{"norm": "layernorm", "num_labels": 51, "gradient_centralization": true, "ema_decay": 0.995, "batch_size": 64}
Rows from block 7 of a small multi-label audio tagger, named by matrix and row number. Rows with one number within an expert belong to one neuron, the router's apart. Each number is 50 + 15 x the weight over its row's rms, rounded and kept within 0 to 99. All counts start at 0.
After each expert's rows are labels from the 100 clips, of 14976, where the router gives the expert most weight on average: "responds to" is what is common among them. Only what is clearly more common there than usual is listed. The data: synthesized solo parts of chorales (CocoChorales).
# router: router (model.blocks.7.mlp.router.weight, 32x192, trained with AdamW), inputs 0-63
# up: expert up (model.blocks.7.mlp.up, 32x96x192), inputs 0-63
# down: expert down (model.blocks.7.mlp.down, 32x192x96, transposed), outputs 0-63

# expert 10
router.10:51 66 52 43 47 39 23 61 40 44 61 56 73 61 36 61 29 59 39 40 64 25 43 34 65 62 47 17 55 41 28 54 78 22 37 42 35 40 56 46 53 55 39 22 79 46 38 42 45 43 53 48 51 69 49 59 66 69 55 57 63 32 51 60
up.0:30 73 35 45 41 34 49 53 36 50 62 63 44 54 56 52 64 54 40 51 65 50 63 72 49 47 33 44 60 81 43 63 60 67 54 45 36 44 68 40 64 63 59 99 50 51 63 56 47 28 68 43 45 19 32 56 45 62 44 52 61 74 28 68
down.0:86 50 58 45 65 52 55 68 49 54 38 40 59 56 46 45 34 40 49 55 74 72 22 42 50 53 62 38 33 42 72 60 29 28 56 58 48 70 32 64 18 52 53 33 44 70 42 42 40 64 29 48 64 51 59 46 48 57 42 52 54 53 67 30
responds to: note A3; tuba; flute; note B4

# expert 27
router.27:67 62 49 54 55 29 77 56 31 28 51 20 40 38 42 29 52 53 74 33 59 52 63 62 32 74 79 40 46 55 49 40 41 41 73 37 49 74 27 47 43 59 57 53 33 61 35 46 51 75 13 45 77 60 48 67 58 53 65 14 39 54 51 43
up.0:77 43 66 59 63 52 47 51 40 65 37 70 42 27 60 58 41 79 40 50 58 67 45 73 24 25 82 52 56 82 54 45 57 45 42 70 21 61 48 44 52 41 56 55 61 60 47 33 52 72 27 24 67 25 42 47 46 60 53 71 51 36 69 40
down.0:66 45 57 73 40 25 43 36 45 20 54 48 67 55 43 32 21 84 66 25 42 44 46 34 53 38 51 64 73 31 36 33 36 85 30 63 52 47 47 46 42 30 47 86 45 74 49 49 46 59 66 32 51 57 38 72 34 67 24 27 79 56 64 81
responds to: note A3; instrument: tuba; double bass

# expert 20
router.20:46 32 80 61 57 73 41 25 50 51 50 59 63 58 63 61 29 43 45 39 72 27 46 48 46 42 41 30 59 47 48 31 56 62 61 71 62 38 61 62 76 63 15 19 46 27 41 25 40 26 72 51 32 49 36 81 49 62 23 70 40 58 57 55
up.0:64 70 68 48 33 72 62 34 38 64 38 34 70 25 63 69 39 52 49 50 46 20 31 22 14 39 25 45 50 48 42 26 45 51 60 59 57 55 79 64 64 55 74 57 63 57 69 43 64 79 19 41 62 52 66 39 26 44 55 55 48 64 59 63
down.0:39 45 33 41 62 49 45 64 44 53 50 47 13 35 49 57 43 81 66 53 43 29 55 42 59 59 64 75 47 61 75 49 52 36 28 97 50 34 90 49 53 51 42 72 64 42 28 69 35 23 49 60 50 14 38 73 44 35 36 41 46 37 59 88
responds to: note G#3; note A3; cello; instrument: tuba

# expert 16
router.16:42 46 62 42 49 75 34 55 67 59 37 59 53 68 57 57 46 55 16 34 28 55 46 51 49 47 43 52 65 25 47 30 33 35 43 61 28 58 63 73 29 65 53 38 74 25 45 54 58 42 72 61 35 49 19 52 40 61 35 67 49 47 36 83
up.0:53 44 61 42 62 26 42 64 42 22 77 45 41 47 33 33 54 49 86 41 54 50 37 38 71 52 70 54 74 73 75 68 60 60 51 26 31 64 46 66 49 18 41 71 25 56 70 57 63 62 64 77 69 40 44 58 49 42 24 37 77 40 52 62
down.0:52 54 37 44 36 40 67 40 43 39 37 64 64 51 48 66 52 42 40 16 59 59 65 32 39 49 64 30 39 62 68 38 51 42 47 65 80 48 62 53 60 45 46 40 39 37 53 42 62 28 58 39 40 79 16 30 46 64 59 34 41 53 37 46
responds to: violin; note G#4

# expert 1
router.1:33 54 37 23 40 17 35 64 51 58 63 41 51 28 39 31 33 44 40 26 60 63 70 62 51 52 37 57 39 34 21 40 55 46 32 58 37 58 62 41 58 41 64 27 49 31 37 60 08 50 67 40 55 41 42 58 62 43 37 48 57 58 44 58
up.0:53 25 68 35 50 47 54 57 50 19 28 34 40 61 65 37 70 55 50 51 24 55 62 48 51 59 68 57 49 64 50 55 45 66 30 46 61 45 35 53 28 71 58 54 32 56 36 46 52 46 39 72 47 65 26 60 45 44 30 61 43 55 79 36
down.0:30 56 38 46 37 60 69 42 37 74 79 55 67 31 72 50 53 29 56 33 41 24 44 76 46 32 36 70 41 38 32 60 44 56 71 55 43 42 41 32 59 38 50 43 17 56 91 40 44 49 55 27 33 24 59 64 50 75 37 75 61 62 24 62
responds to: horn; note G4; note A4; note B4

# expert 6
router.6:56 66 32 68 44 34 32 63 58 42 51 58 44 25 54 36 56 51 41 24 64 64 58 56 71 42 28 91 61 40 62 52 50 67 64 57 36 40 69 42 60 36 72 62 37 52 62 58 67 63 42 51 46 23 61 39 57 60 46 35 39 58 52 77
up.0:35 48 46 46 41 74 66 78 49 45 69 49 74 38 45 53 29 45 39 65 61 60 40 52 63 43 48 72 27 45 83 57 48 73 42 14 43 51 72 28 43 35 48 26 50 67 60 65 73 64 51 57 62 51 58 64 47 47 27 36 86 63 52 46
down.0:61 54 43 50 66 33 45 53 63 73 50 43 55 36 48 53 38 38 56 37 45 88 54 33 77 52 54 66 84 66 29 22 69 57 39 52 41 61 47 59 65 32 37 85 51 41 62 61 68 37 34 29 42 15 57 36 79 35 52 30 61 56 45 43
responds to: tuba; note A#3; note A3; note C4

# expert 18
router.18:37 49 18 56 41 66 57 35 61 60 83 69 63 69 53 53 38 22 40 60 53 41 59 34 67 56 20 36 61 62 36 32 65 21 57 61 52 67 57 48 74 69 34 41 46 34 49 68 58 38 73 65 78 73 55 34 68 71 57 47 42 41 46 50
up.0:50 51 86 43 38 70 29 46 20 36 30 61 69 62 27 51 42 67 49 20 63 41 36 71 33 44 47 57 34 53 51 45 32 47 44 40 54 31 39 34 44 40 72 69 42 57 41 78 29 30 35 53 19 24 35 34 45 50 55 78 58 29 32 52
down.0:61 42 32 54 43 36 36 40 39 61 54 46 45 65 50 55 69 69 49 30 47 82 47 56 43 54 81 44 51 61 80 73 47 65 50 26 59 64 41 62 19 28 60 38 56 69 33 34 48 73 23 52 50 49 49 46 47 50 38 50 67 35 52 40
responds to: note D4; viola; trombone

# expert 4
router.4:40 60 55 57 37 43 52 36 25 26 52 03 59 55 23 49 32 50 58 56 56 38 39 70 23 27 76 39 40 52 61 35 75 58 71 48 68 41 60 51 53 43 75 62 49 44 54 51 40 62 54 53 48 68 68 53 39 29 38 62 55 78 53 53
up.0:71 41 46 73 60 72 61 44 52 50 43 53 54 48 55 59 62 42 52 69 65 68 69 19 72 53 54 52 47 55 66 56 30 52 53 22 46 56 53 73 50 34 34 71 59 50 21 63 52 34 57 51 47 69 49 59 55 71 36 51 37 48 42 62
down.0:23 62 65 53 49 38 60 42 69 24 49 54 61 64 63 16 33 62 61 51 35 42 35 76 74 67 64 34 55 24 30 51 60 23 41 59 56 29 22 61 78 55 59 50 32 80 47 55 48 29 39 70 49 30 25 15 47 80 56 71 41 22 59 41
responds to: note G4; clarinet; note F4; note E4

# expert 8
router.8:31 40 34 44 56 44 49 79 39 56 72 25 54 40 52 38 31 43 43 44 86 59 70 55 52 31 43 58 48 31 26 56 42 52 40 57 25 74 64 43 48 43 53 53 24 36 64 62 24 26 52 69 45 35 36 66 33 30 32 30 64 36 53 74
up.0:52 59 38 48 67 41 66 40 51 52 52 52 42 49 28 35 55 60 41 38 58 54 60 49 67 84 37 44 32 47 38 42 68 51 33 59 17 54 31 61 41 37 31 59 30 33 54 54 38 44 56 49 74 52 44 51 80 63 47 47 57 07 59 35
down.0:51 41 55 24 63 77 52 73 63 66 61 38 43 42 47 46 84 43 60 68 59 55 56 31 47 39 53 48 61 70 43 24 39 32 73 44 46 52 24 61 80 60 42 44 52 34 41 48 87 49 65 53 59 72 55 63 43 57 46 35 31 36 38 68
responds to: horn; note G4; note B4; note C#5

# expert 2
router.2:61 38 64 59 62 54 62 60 24 31 18 56 30 64 57 62 36 71 49 35 68 81 67 46 41 39 61 34 47 50 54 54 29 84 60 40 48 73 21 36 59 56 67 40 74 46 60 41 50 64 32 25 49 33 40 35 39 55 87 62 41 53 49 28
up.0:54 25 65 49 68 62 44 51 54 79 47 37 32 44 37 55 61 58 79 51 60 32 69 63 67 57 42 60 61 59 65 52 53 49 17 74 19 38 46 50 67 45 09 23 43 32 29 65 37 40 40 38 40 44 45 76 52 45 44 51 36 32 37 48
down.0:40 62 29 41 54 55 39 57 70 31 33 83 53 59 22 39 42 57 29 45 66 65 76 41 63 54 26 46 69 38 46 63 55 48 50 43 66 33 89 60 38 54 55 52 73 41 79 38 36 63 60 57 56 35 41 54 41 35 30 44 54 22 71 65
responds to: double bass; note B3; note A3

# expert 24
router.24:46 46 64 44 37 17 43 59 50 59 48 59 40 56 41 24 41 59 71 57 28 40 29 39 57 61 50 57 70 55 44 74 38 49 30 33 60 39 42 30 52 48 50 81 44 87 62 51 74 42 25 46 35 51 44 18 42 58 40 57 33 38 43 34
up.0:30 53 48 75 19 69 53 49 58 67 39 59 62 66 47 61 60 55 58 43 49 62 52 47 59 50 35 39 36 29 77 60 48 76 43 16 31 43 63 47 62 36 52 68 46 41 43 43 33 34 48 39 23 70 58 68 56 29 44 56 44 71 40 51
down.0:65 86 49 49 52 43 45 60 27 23 70 67 47 57 36 45 52 41 44 33 47 42 31 63 73 37 65 29 43 36 41 64 45 31 52 49 64 66 38 89 57 54 51 27 76 60 40 46 58 57 48 31 44 20 38 36 39 69 77 54 56 62 87 49
responds to: note F3; note F#3; bassoon; instrument: cello