{
  "parallel_block": true,
  "num_experts": 32,
  "shared_expert": false,
  "subsampling": 2,
  "positions": "learned",
  "optimizer": "muon",
  "momentum": 0.95,
  "orthogonalizer": "polar_express"
}
Rows from block 5 of a small multi-label audio tagger, named by matrix and row number. Rows with one number within an expert belong to one neuron, the router's apart. Each number is 128 + 24 x the weight over its row's rms, rounded and kept within 0 to 255. All counts start at 0. Numbers have three digits each.
After each expert's rows are labels from the 100 clips, of 14976, where the router gives the expert most weight on average: "strongest on" is what is common among them. Only what is clearly more common there than usual is listed. The data: synthesized solo parts of chorales (CocoChorales).
# router: router (model.blocks.5.mlp.router.weight, 32x192, trained with AdamW), inputs 0-191
# up: expert up (model.blocks.5.mlp.up, 32x96x192), inputs 0-191
# down: expert down (model.blocks.5.mlp.down, 32x192x96, transposed), outputs 0-191

# expert 20
router.20:112159135114103113117105133086147154137153155159124121143147148106110146128132154104115126116097164136136130118150136152161142113128144122136158087134156133195115142092129147093111146128198126127123107155123105127108166106103119116134135123119142154125112129155106132140093102131153133164103137134123120127174114102133169130155081101082148115128150152156111163154123153154129087138076120117127067152134116118095165133139100108120144099080077110112111124134109151096126066158133106110108123146151137151079156122122118116141128129178115102092119083092156112166124099091123086115
up.0:086100139135121102102102130121134096126118112124108149102122145152102125147121119118133173134151101117116114127131101167125125116059130095116132129152095125144105159146125123152126093183081121086175105119120116142114153147139157162135139136110153120141140087138152107137092166150068141150158138120115140126143101160142111090125085164146090125144162181170142144063127102088087164140122148156145124105113130127136133139170098100144125124152141091150146157189126117141152125103152150129184146131104130120125127127110163159101131118130108124142107104101120093149161087122149131121
down.0:097144104140121157101108160106136165137148094125137118095140133104123099131159127130096138123149184089153154173136152118138138147091111143116136110139146115157140133141109195111111118136141152157088138135104103147125098094117132129085110159134112125112171159134128107132120113101127117127108172137117134193122152135107097126110146193165148135110126130096125142148091140130164081154138149090101147149143162115134126126077124171106156161121109114117125123064128109118149084141100122109138082092120090122133120123161069137150129130134129129082169137130117132154153136166103150131
strongest on: note D4; clarinet; viola

# expert 15
router.15:110096082141132135169099168142139154106162159125118094129136126129122105151097079112130142098142148113121131153150087106119150123111120111116134107110129128161159147106152141180123117096108085083106144151103085097135145171159119150114101158158163141121136127185148083106170126138147146169109109122110116112120089180163115111152130122124114123126118093162144152114167134109106120098085133122089101162085109099134164102132125089116107103114138107158091127098147115140109110138132134096152123142159111122116140126143120157147124159184115123093141086142126105112170112143153151149
up.0:145176146152084116139137133098109138093132092129109113108072135110168156113125130157132116120141178141158155069120136117133141163096149076133139122141136134145144096148135158119171145113134142135111133135105118125099121103109127098140122134132132126111137154143173155153151139099150124157127136123101111104155167110103087129134139144095121161142158114163134105104115096143184131136155142147182116115151139148095125075092084121137121147071093071141161151137118103147152147080156134151116088117110125137150132154177095113150159097122111132114147127118085112131139094145100127114
down.0:138169142133114111145148134111132146122128112154079170098116130169161134098135178159138154126104136136103166129168092115134113104177144151118124171172121082154109121103138205116129110116144111109133088119135118111124088159069139092131138154165113153090140121092141117142115167093162161133142142110120118119132054120146081149137112122133080126141159134075123172121105123119124099086116181140151140130116108132119121140084116136133137123115107127122167151131109097118141131111127124116106169144144137089107144136136154132134106165121116128102122138114144171147146108123123131098
strongest on: note D4; cello; note C#4

# expert 11
router.11:142174119186167131115131163108145113126155138110123135088143100143124159116132148131142089144147103124140117101132140158123129069119170096116143162138124135145118064105081124096163083105139116115123130079132110121106099123130085108135124161127121136160112134158117125135133122125116079060163131102143110137115141133135140079110140164110132132137127135134128108095098144135120124147113174137121133088129093096128100146101148137127097171142089141130122148144133163085069157116120146187126117111132101168159143156175123110140145146089129107135130154142088114101137124143172137118
up.0:111127135093143096139125098111137135127112162095145102138119132143114148133093126134168136098133172116140107072118104130127155144091113116108116149123159124129133116136132117149162166111108145114154121139129190146118140115173169125117159106111096153112117095124105126122151109144128107144109126096136125161109154175097172103138149109127213127122121075113150126103117154102124152128133132157140169107171103169101138120162116178168129117059128128135099102123120108119112135090100152101123149094139172120110173121101118097137128126122081158146129123134158152145140091107101162149
down.0:107091122116144138144103143159175105117117120158106121130123074150129137111169155105146160159129123159149136109127167137153134138141148149156157127110156147118103123153122167106119123093126147118124129135101138171111095085089091131114128106129138128171125121141149195086123147123130147134100134117173114095086091181117126164137167148107092118153124152099121147107168111102131128098138130114184172154115119129121165155092178147143098153076094104088110129116105081119119080127165115143130141124109101129127138160078134127105149120138127118106136121114128152143137106109158117101
strongest on: note C5; clarinet; note A4; saxophone

# expert 30
router.30:172133117081123117125150098120133095161108097156121121133112144097134142167094137111142122135114095128104138115166100133084102123127119117130085108101115136152171103147111113114077111123169108115132120106136130130179165131142159178176160107144149137145105110107181143143096154161140123130107123124115112146112106134131098151134119155138108087158094120131141129080135134127144098162156130119172114125119122133118113127088107118071160124136144174083143132092124128118140097121141118134086076099122175164097070137097116165165134107148127130156148149138152098123131091131152114150
up.0:144139121127124139139115121079145122196162166107132105113141175098102105159111127142110142088129140120170107128127102106131148144158096092164125096110129124159133146150146182148134165143166136152123114144120082090165164123132103137094089113123117164119154114162103144140131125095118117146147101075141152097145146120123101135168084115119141103124156069096152161168144165110097119132075093118115128168164106136102126137155152100132148107112141114168103133139146140122124122117103140161123125115155152130146134104097089109157119164138135115104119146108136104089150121098125090145
down.0:108144120140155127137116165099099123119126138143162153119092092135139141148137145095126147127141099144097155160109156096113144149123122138133110153125133134120098166109166089101127189185129135116119168128126107079103112110112162172071146123140124161152130121160145113144123157138104135133131136149097137139139157121111105084138111113182142125129155130102129110109186152149133142118141137141119143141138163131123130114113099149137164133112110120148090195128119086084103105049069127098167115103105135093133097109109100127150146122152131117152135105138110133108116102156120165158
strongest on: note A#4; oboe; note C5

# expert 3
router.3:140096076128111151135114154154126117134129119115127098150127101119100096169140113119090200135128089122102136162141116153124099119170081121102163126106126092123123130123166093178135115120111082148134143130144139128136081161160140133155138093121144136139099152136161111094118116108156160104151119134125098145133100126117124125126123137122096086082088133101152160138135108105169117119168133110121095135104126087176103124113125127108127120138131144127111111103110069150171136147111142093113161144088163155125116143079169176124111146110136139143090083115145161125117150105142109163
up.0:102141107147131100088174088175129144126117094145129094111179133101135136151126125144160099145114137157129102132088158150113148135090119139108108122190161148124130181112112137111102159132137165122145101143141137117146144157104158125104116118089113145131148101132119119135142082140163147108123166134118141137110098149152109144141131150116127170113130114180097144113103121098096090124102135106085116099064154181160099145133132122133149085098122130123082150123098158117108118138162166088159102136130128096109138115098147167128137148132151123156129145095103073149122165128109126119
down.0:135165141149138139143111095170131128146120124106153104155154124106147143123141118127148145127157145127140072139118131150115159106078085132137118112120108131147121128130099092141118171110125121093104167135131166136125104100172126123086094155126110103130132135165091104122155140150145096131087189109126144145118104152162125125130140143146105142126112098130137150115168144089122138072111145143112084163114121148143150121154145105118150106151162144088068072157136137115146130131120103124144088082161116123107119107095123165152099123162145120193168089106093112134170134137151149142
strongest on: note D5; oboe; flute

# expert 6
router.6:115126142108114156107123143118129154144131117109118117170100167134152162110112129128154105130141081167123122097108168118170141091134158104152104080098130129106077116156087143091157099157126132166108127125121107117144129112119137139149133137127149084121171134143151139109110132129104078131107103133086130126122103123161128131124159141160115128087159108092108137112105119170161166089156118099152119158142107131092135126112148098116121121102118124113120111102076130140129116192064078182136117144105109149134104089173116135117150144164123147158126131092183144168122133119142126122
up.0:120125049127119098121084135136145155109124095134149154150129142111143110152134113135091126129128124107169154131047180132120136150160109146153126116134112159113131177107056116151169128126132122128135155122141111135132074128142110151123128143129143124154122155139100156115115109120133156174176134169073136137091153125035153122134144128118118153113144122104150141127131115158145157143156150114130151112134144129119142133134095098134132116109092094098074142092128142128128140100132110135116155099143183140087114140136150140137124156116161133137145086112106129094108147117135099129
down.0:140167129117120091159129095138083122084172063161106131132114121126119139124144141138114119134136161127167102133124122150124101156146161192081167149122128119136111094156100136121126136143125100114154092166124180151087141131131089150133142128110130105149115109135132139151145108138135167125165144135155130148129078136139111116088130149106119125101130086121173135109159092116135134092143138127160119121132122145166128147198136132112145115081147091143146093109116100124165134089107129169091130133141155149128101132143104139121164067104090165157136128083118108150159116134131131134
strongest on: note G3; note G#3; bassoon; tuba

# expert 0
router.0:134121137160112129159132095098160120148113144142111112150102116119124146121147124120108135165123109121148101089130159161103117155140139126110098127146139135087089114080094102125146131122159145144147149109161131128144120104120111145159141156080149097090120190117097137102110090092113083141112130164116106154089129164121117120093107111161124135062110139118161113142126111125162143119164132169111125075116149136142104124177101074109159154127131092107085103086117130131166125117106123134145120099118095143104104169151104129137137167105103127149152105151145119109101179178117131116
up.0:133118127133129122175136127072127135114130108121137130118128136132118112204140158151147134153122139149129106156146119121111138107139143152146090142120134099167127154119122095134122129131154106156133108125105139115144113136127140080103101110112135142148114108131153103122138119167139155097080120097143128133130103166173123080167086082115152174105117123164132193133151105158121145105143121141107039149171113094129172107119107132117136121150141118119085107075118127106144144147087147130110151093094159136113118134178137138174149125111119128166133143087113158172138117123097137141
down.0:109134147125173123174105112127140121148106127121159081158130154098101094146141113144100159107142106141113129133145093119152126147090140164183156119110090145123111120129146134128157164150098091122063119150083152161146118146192103146126101091137150117163156117158138120150140162135143090092129130104111183126160147104109120113088119149119135113095094146098176158129159144101146149142114124116115108143147161183137095100151136117111130128113116124108133079104123172147137149152117165119091143099129106086144129093098140117138152132117117130124127106109074107124116132098127144114
strongest on: note F#5; trumpet

# expert 29
router.29:124099131134163148113113083121156116144132107160115161115119139112144120146148101127144171135128080177163119113075167087142103129102162094119118064084142168160123112180124118120126135140163141179132131129133081106124168108097158155147144128086123118151127105113142166112087090098090133100155113146119133095122159124134130152128109092124145130076122090147114149115126103133147084113117089116138167128130145121131167121124137104110148144105120126086105161166100057137160108144123129168119144114139136127139086137105114127134116114139132108106131111109161105137105142107141112124
up.0:140142120183131151111118142136152153104145135161147165124153102131119103207132128126139163161106123127103093129120143124073116158169122118103150154076096098095088105080158131131133126108123143121153160174138144110131118097135131171126102153154135115164138129103087161113124139100086137123099132139159134102103124143078165130141093075135134152119135129127144123084154134146123159121167172144120078139099147121099118120090157105126131132133168150128105087133099109169122174116099128126156093134137134140103101160099141112118146116101123139129145100108101136141127121146138097157
down.0:145134115123148088109151158102122149152111148130147114120109144086118113111106171150147162147124179128116170167121108155121154127104124134106158158150144089119141169138115167140053154109173139120129154137107131120089124108163088136147159134140119149094141158136110120132129103156114143108155126112126133113083120082168149147145119107078126110097128083137112104146082139129129130108114120135119150085126130155147154119121152128133119097135120117148147098150176149126159124122160129078110075152144124134109181119154164141069114064107138121116140132101111084135132137151140113109
strongest on: note F5; flute; note D#5

# expert 18
router.18:185120084154158143129124135119131101116108123138146123097122125147161150153151111145100107152142140175139136124159103126116137069132135097122094102130123133114121157161143077118110137150133103147091129113096123108153107122121162130144128108115073158144127098168141180169095105113144095097116138142131165087130153169168130124128088144145127134119128148164138121101163141086149143137175124119130136101153119146165095101151148073068131151124137160129088127128156111112140137063089110144153093119137149142131094142093144119158100109157116113147126105148097127160141155130118139134
up.0:162145125161094115151099124138139119161140136122125130071118169124110124107137101110150107153120111131133110099125106122093139117160093127118133110175135072119096135122165137141113129137186109148168138117169176121172134125137153140119093148135102148121174094090160107111165087118108116122198135101094109135136087113160158127110135134126190106101154120108113131139131112101164202142133110076117101115097109094112106138137173150132139153137145121118121115169139119126172120135124168134129121106114123151093125137123143137115096130140106083099105123127149098139128145138147119158
down.0:110135106134127140133141095153122193122073139150146123147113123114068122113094193133117102118147136117066151124107141131118122140095121139158156163107110132149156127139156148067111159115115153132151151143142146114110146091146122123155118147171153103139124104108095145106080140176112112158109171117145129140101101106147105131124154139179108145161140108148136124144136128129121086159137073106140110139107149117117075118109156159092160142146116118135145128099126164136113151119144124145133122128071087136104124140127153130076168097085167128103140116134128178115125108139125120131
strongest on: saxophone; double bass

# expert 13
router.13:132099158087118144109149114104116084096099098103116129143142136142134141136130142124096126119159134133103100116107094102130096180107132109105138117109083152140163150117148097124138120122166105155151076107141133153122106145092151147149092108108108104076134110109148151113113161154096108146152141134102134094120140159104089121123093136126104082145144140143103125110119163099139099114087131110147152085146129074103121127133092114133158142092122152110108140141114126135115122099180062122153165139124150115145067105111179131165134142107091133105143105110134084135154128171136111148
up.0:110103106146113118130118135141138138104101145116125148150120106132149155146116127165135151106148128126110103123123082097144123168132105130108118195128131117096183121142103127147108103133121142095098169115063141141155106138135130128140140145142122153139135153130163089069122205167106117081111129148094152139118114120186078125105126088143107136126122135136126104090151147141124138096131114169132171096109149129107121139127128106160174163150136149113081154135184107137118130107121116087123123116149144105139113094134144160151097154153119136149095143142109062134158118134165119136
down.0:138148143088184120148089154137168144122103152167138105077143131116165146119114174134173132139125163111148128092142087209148124127139132130139103137096137155119115100129101131112163083127135150116122124112163149121111111125125143096160141087123103135124126139094135143139122117105152133141123116096134094101142171114097143108136159169130183126157113106149146154173097123132085159188114146121131111135101157108103117122097134122149134152075117126140089141133126162141156112106132159122109106160086109119143134099089135108150152113108112153153126111078127123091109112141146131093
strongest on: note E5; flute

# expert 19
router.19:164093112115153129110131110132141122141138145149175173167123109158134136116132124106054147188114120114136112174144154079116142112129099137113113099149101092173112179093163124134084150130157102118082139121124130115148141119114121140132097119129127136145152133130125082122104116142111125100128163133120115128130157125141131137116087119135123138087132149111131183129151127130119138125104133133142104167157120157131118149127107118063152100133147123120111117133139087132188131095108090068155104116114180113098106130093154119175113113149137104131126084093082100140139129105143157150
up.0:116123119102146085117118126135140119184107183082100124108112124134107134075143153104064111127143114134087112134133142141126138112085146126104150091137110107140101129125137140129127134147137143156138097163125121144104127156169145120175138130133126162163082115131086130108120113126136168126127135136095112159124184142127142103113135139097106091123134110130123177170135157168080096138144101152067119078113100117182092149124119155106181154121109159142112151115125139142168106136135114114121141115137143125103088142123131128170125127151136115117145106125119178147124164078163157134
down.0:177060131165094152113145129143129148154154128127124166153150172129122113115122136074116111098154096166107084109149139118097164121135124110120136127139126093116145109111121113152120117109118094121126144092112132068106153140072113133133150150093107122107149125135137127090146090141122152129101109115161110123114110145158099145110204117163159136112150097165077171120082098149105131126097108126134172113154161141125147162122124137127168100164158124135135155136123128110134129138147146137134099125136101105119088121132086164121124117119123145124162124144180146146146147121142185107
strongest on: note G#4; clarinet; saxophone

# expert 7
router.7:104125128111118136113158136164143136103112081162127101105124064108155168131127118125158105134113146116120165101121113154142146101083167104111137158128135122111096118139127115105156098131101133077155134133097155098098097114134121122180160100108125162153140142099112142129136116144136139117158101114166158106155097080127143101135150096105100084158126134149157127142122140113145154122152098101124099098099143145147133136102151145096122137090098108142130136096106137174143172129123127173112133164103167131171100144095147072106170137109144105111105144131154156149123164094169105110
up.0:143160144112112157119101141137152113144131172103169095150151116138128130153131141091113135138110131126124074102094166163124166141160069134125155149122122114112143110120147107105145133126133102130109088152121139151152083145104086100117170101130158137148140121099078090155104128105133101157112130134126119107157168146141137139110084133109118121071131172137120131150139127115116166121121114120142149118157140108122132163141070180133119144132115086097166093107114101146111127111165126154069134135108092131130108125139101127117082130112101117163150161151141145126196132121127180150
down.0:132137123140184138092131156087122136123131135091118160128166146153121131148145133108084136161100193091140101120078083147134126145101138143177168117107120155124146122113084117135132154116127106107121128150115108140083084162126136144121138117132099099119145171139127093137127101086126123170129129084124098185095112140136173096128155143121123185141105103153097136114150159125097152123172145115109121170144117097132142122132117125123121123129131148133149078145135143107093169163133114113177124098106084148130138109173129125103107138149096105161094127119106112134165140143132114148
strongest on: horn; trumpet

# expert 14
router.14:123135169099083109144119131165149131156100132099116137107110096105112100079085153141078118121122125137113115124131127104128114157104098109129135102147058132146135124188090103121115191159126145170135124120139113143125132126151157098154133140158137116100110136117105078113148140143120107086113173109133121141168177140129133136097139169109116143142158137142139155135110106139111125138153109161088125102137126166144091103103118179146155134111163157129123080113104100158128098140124158128156083125123137153090103122092163097156130116133118114147106139112112154124103130084092139163
up.0:139130127089130105125112172135121133131123131125127117143084134144178136110120119111147057121146152142141127110103144112157142102085173069120144092128153143170133126130097177126130155090118154079111116123141118102141121134129123140189141143112141134135165150099109165137132125164134077120164162113190118140139117144124076133144169121094103103144158109128138101133120127140149095126124109173125123114181115118102146091159106090118134126094124084159167149114115158111113128129098111135144070149124114103128116161177119152132098127154123135109134123158128114094158152159121127109
down.0:099111146096125127114128100158136120150086105136072104128151102078109148132077133161120170111138104105104146161142140131135081124150122109096108167104123097091154143186157089117117163114101124119150111134149156145128172104122136121106098091154141107142127131105171188112128141122140148130104133151129165105121091077126178116096147127144150119142066129132133103124171145145170095138130125148114182152117137126176110119129145109161095127139145152132150126153139090149109128124137138131110134163146148138130139110068134096100096144158143115121090151134130132142123135122101112104
strongest on: note C#5; violin; oboe

# expert 21
router.21:126140152132136168148134133147108122168133093146173107115162123094099162149103118147108100114148123116147134148130159111119098087173078109140129092082119124104150139126163128112096125126137086132114112090115136123173152101107106104120120115150097153142101115101147109117107130171108172115134106130165128105128133113135126118083122122107152133147135153150158159092124122115101145139131114135121102149099157132149132188127151146105144170156148123155099139129158072167126143104180091117102106135079128145135135109065159125116118102094108081113147139174151133142100150083096123133
up.0:112170127106136131129120112113101066140110127092139114106153151123073132111125179139139141116107166130140141090052115145105154128142148142140119112161077122157140134115112136159105156161130151134119157104111134122186165156133130133095138134139179108116098130150130136110149120103087078153119121116078112125167135114154152120132142133158154160151163093105137144143137128136113133148097154152105106125131107155130103137100118102121132128104113143122155122128070138149181136143118093162096108137177143135104122131121128091176181134159079164119121099133116113097140107106128115135
down.0:147102119093093125123143104140121138137104156077136113129120096150169135119151121131131141131120123089117159112113082107184121129125135098152120108092152101109166117138098143123108082148092166115099126085096113159125132151170144138163135104109142134140176146123116110117102164149116134104108122105099102135086134122155118131109155142113116091124147139155144132073119106163102109137150093132140153165127141159129097077112151132105182134179148155069104139143164119113145154175122100161117108129140149111129153078090174155131128168143155132131132136113124137124165145134140163147
strongest on: trombone; note D#4; note D4

# expert 31
router.31:115124141113193114121137149118144126133153157097096135180119124115083099145176083084102092114122128110122151117109116141145156125068124111109162063135143142124131131139174121135154102105125147174126082104130137127089164144121168114128126146069111170154092110131150143129088127122136082164129119122150124158126125136123156147171138161105146142135089161125104121132103112136126092140101139116148133095151130095128107132134133145127105163128127128115157142103124067117101085135104100136129145118162126099130132150145100162115110145139093185123155154144157146168158119139125115132
up.0:129118123110150160135133126145090124094119095125149156126124138120128107168073130186103140121102125141135121166115090135135138143134174176105107086099124152126097115109124115163106151128108114088153162084120117128141112150128120148115129094110148113152118149109122142157130128113162133130128139136134154151135116098136128088176132117116091174108098193138149171108143142127189144137133180083143149155141160129153132153077088120076113108118111140104126120101160149106145123123109109095144121173122148144131131145143105124160178120118139138118109092123084115161121104098125077154
down.0:140131155102149086128127108087087152130149148094141157138098095110111142129111122159121138116121146079096120134121095124145123115161129151105103112104137135138137120139108177121116126141144190118092100153130151066125139158136143114107106098085139110136150158126114127176143114186106112111113134121109129122189173079152180119149110128105147117144103166089157080088131158130112124123089126120139151171160135131145145148194151099130134143094170157106134148153122152123153117131129096114124113117104092115164152087144164141116108106141146126131138127110108124100159135113119115131
strongest on: note A2; flute; note A3

# expert 10
router.10:158102142154143151143118129149147122155104142162104135143133145120140135161143103158094136142157134167145135129129123115126081135132131126148104106091087107116081134159163111126150170117174100134145116142144107144133119113144181137131088124142126169174113113148152169098102131099124117085138146154098175076167150117138127147113094154116095135120106086119112131093150147131161128124186105113088110133136112134136132114118149088092150137123117154101098123148097133178199123116134146155106134071103172129098082152137114129177116134096108117130127106125153127108106149137143122131
up.0:135121142137143143147114129066073114098147178155124098138159138152141129100136108103114162159146151062107117137125095153144138077135127155092124123158108130126123138126156133178142173123143154135146168129164148143099152130152118114140141139074151122118142153128127138174129104131157115125134091139087125119144153134149093132139131131168106118124169147137106146119179153116130110151156083123095112132154144121150115090109160121126084151105117119127159102111074125081139088111132122134146127104129092110137144138070124172117151145118118143120132085132098076171107138130111095121
down.0:105130122076149129126146142146141119133097113087139119157132113119119153156114117088121171124130120095148128129138110144086136131116109141120123114112155159138151115145123053136137119087141165125161136107147162153094148087164159142124145124149163184168060117122191158118105097144137097178101094117086155146109171123128138104132164132130178152139114151143121089154113121121126081144115127152101155108118109106166155119146154150152146112136117116153098156146144133092107079134136139075119149107123100137155110163138137137127092105126131126125134123111132097091108123144150120103
strongest on: note G#3; cello; double bass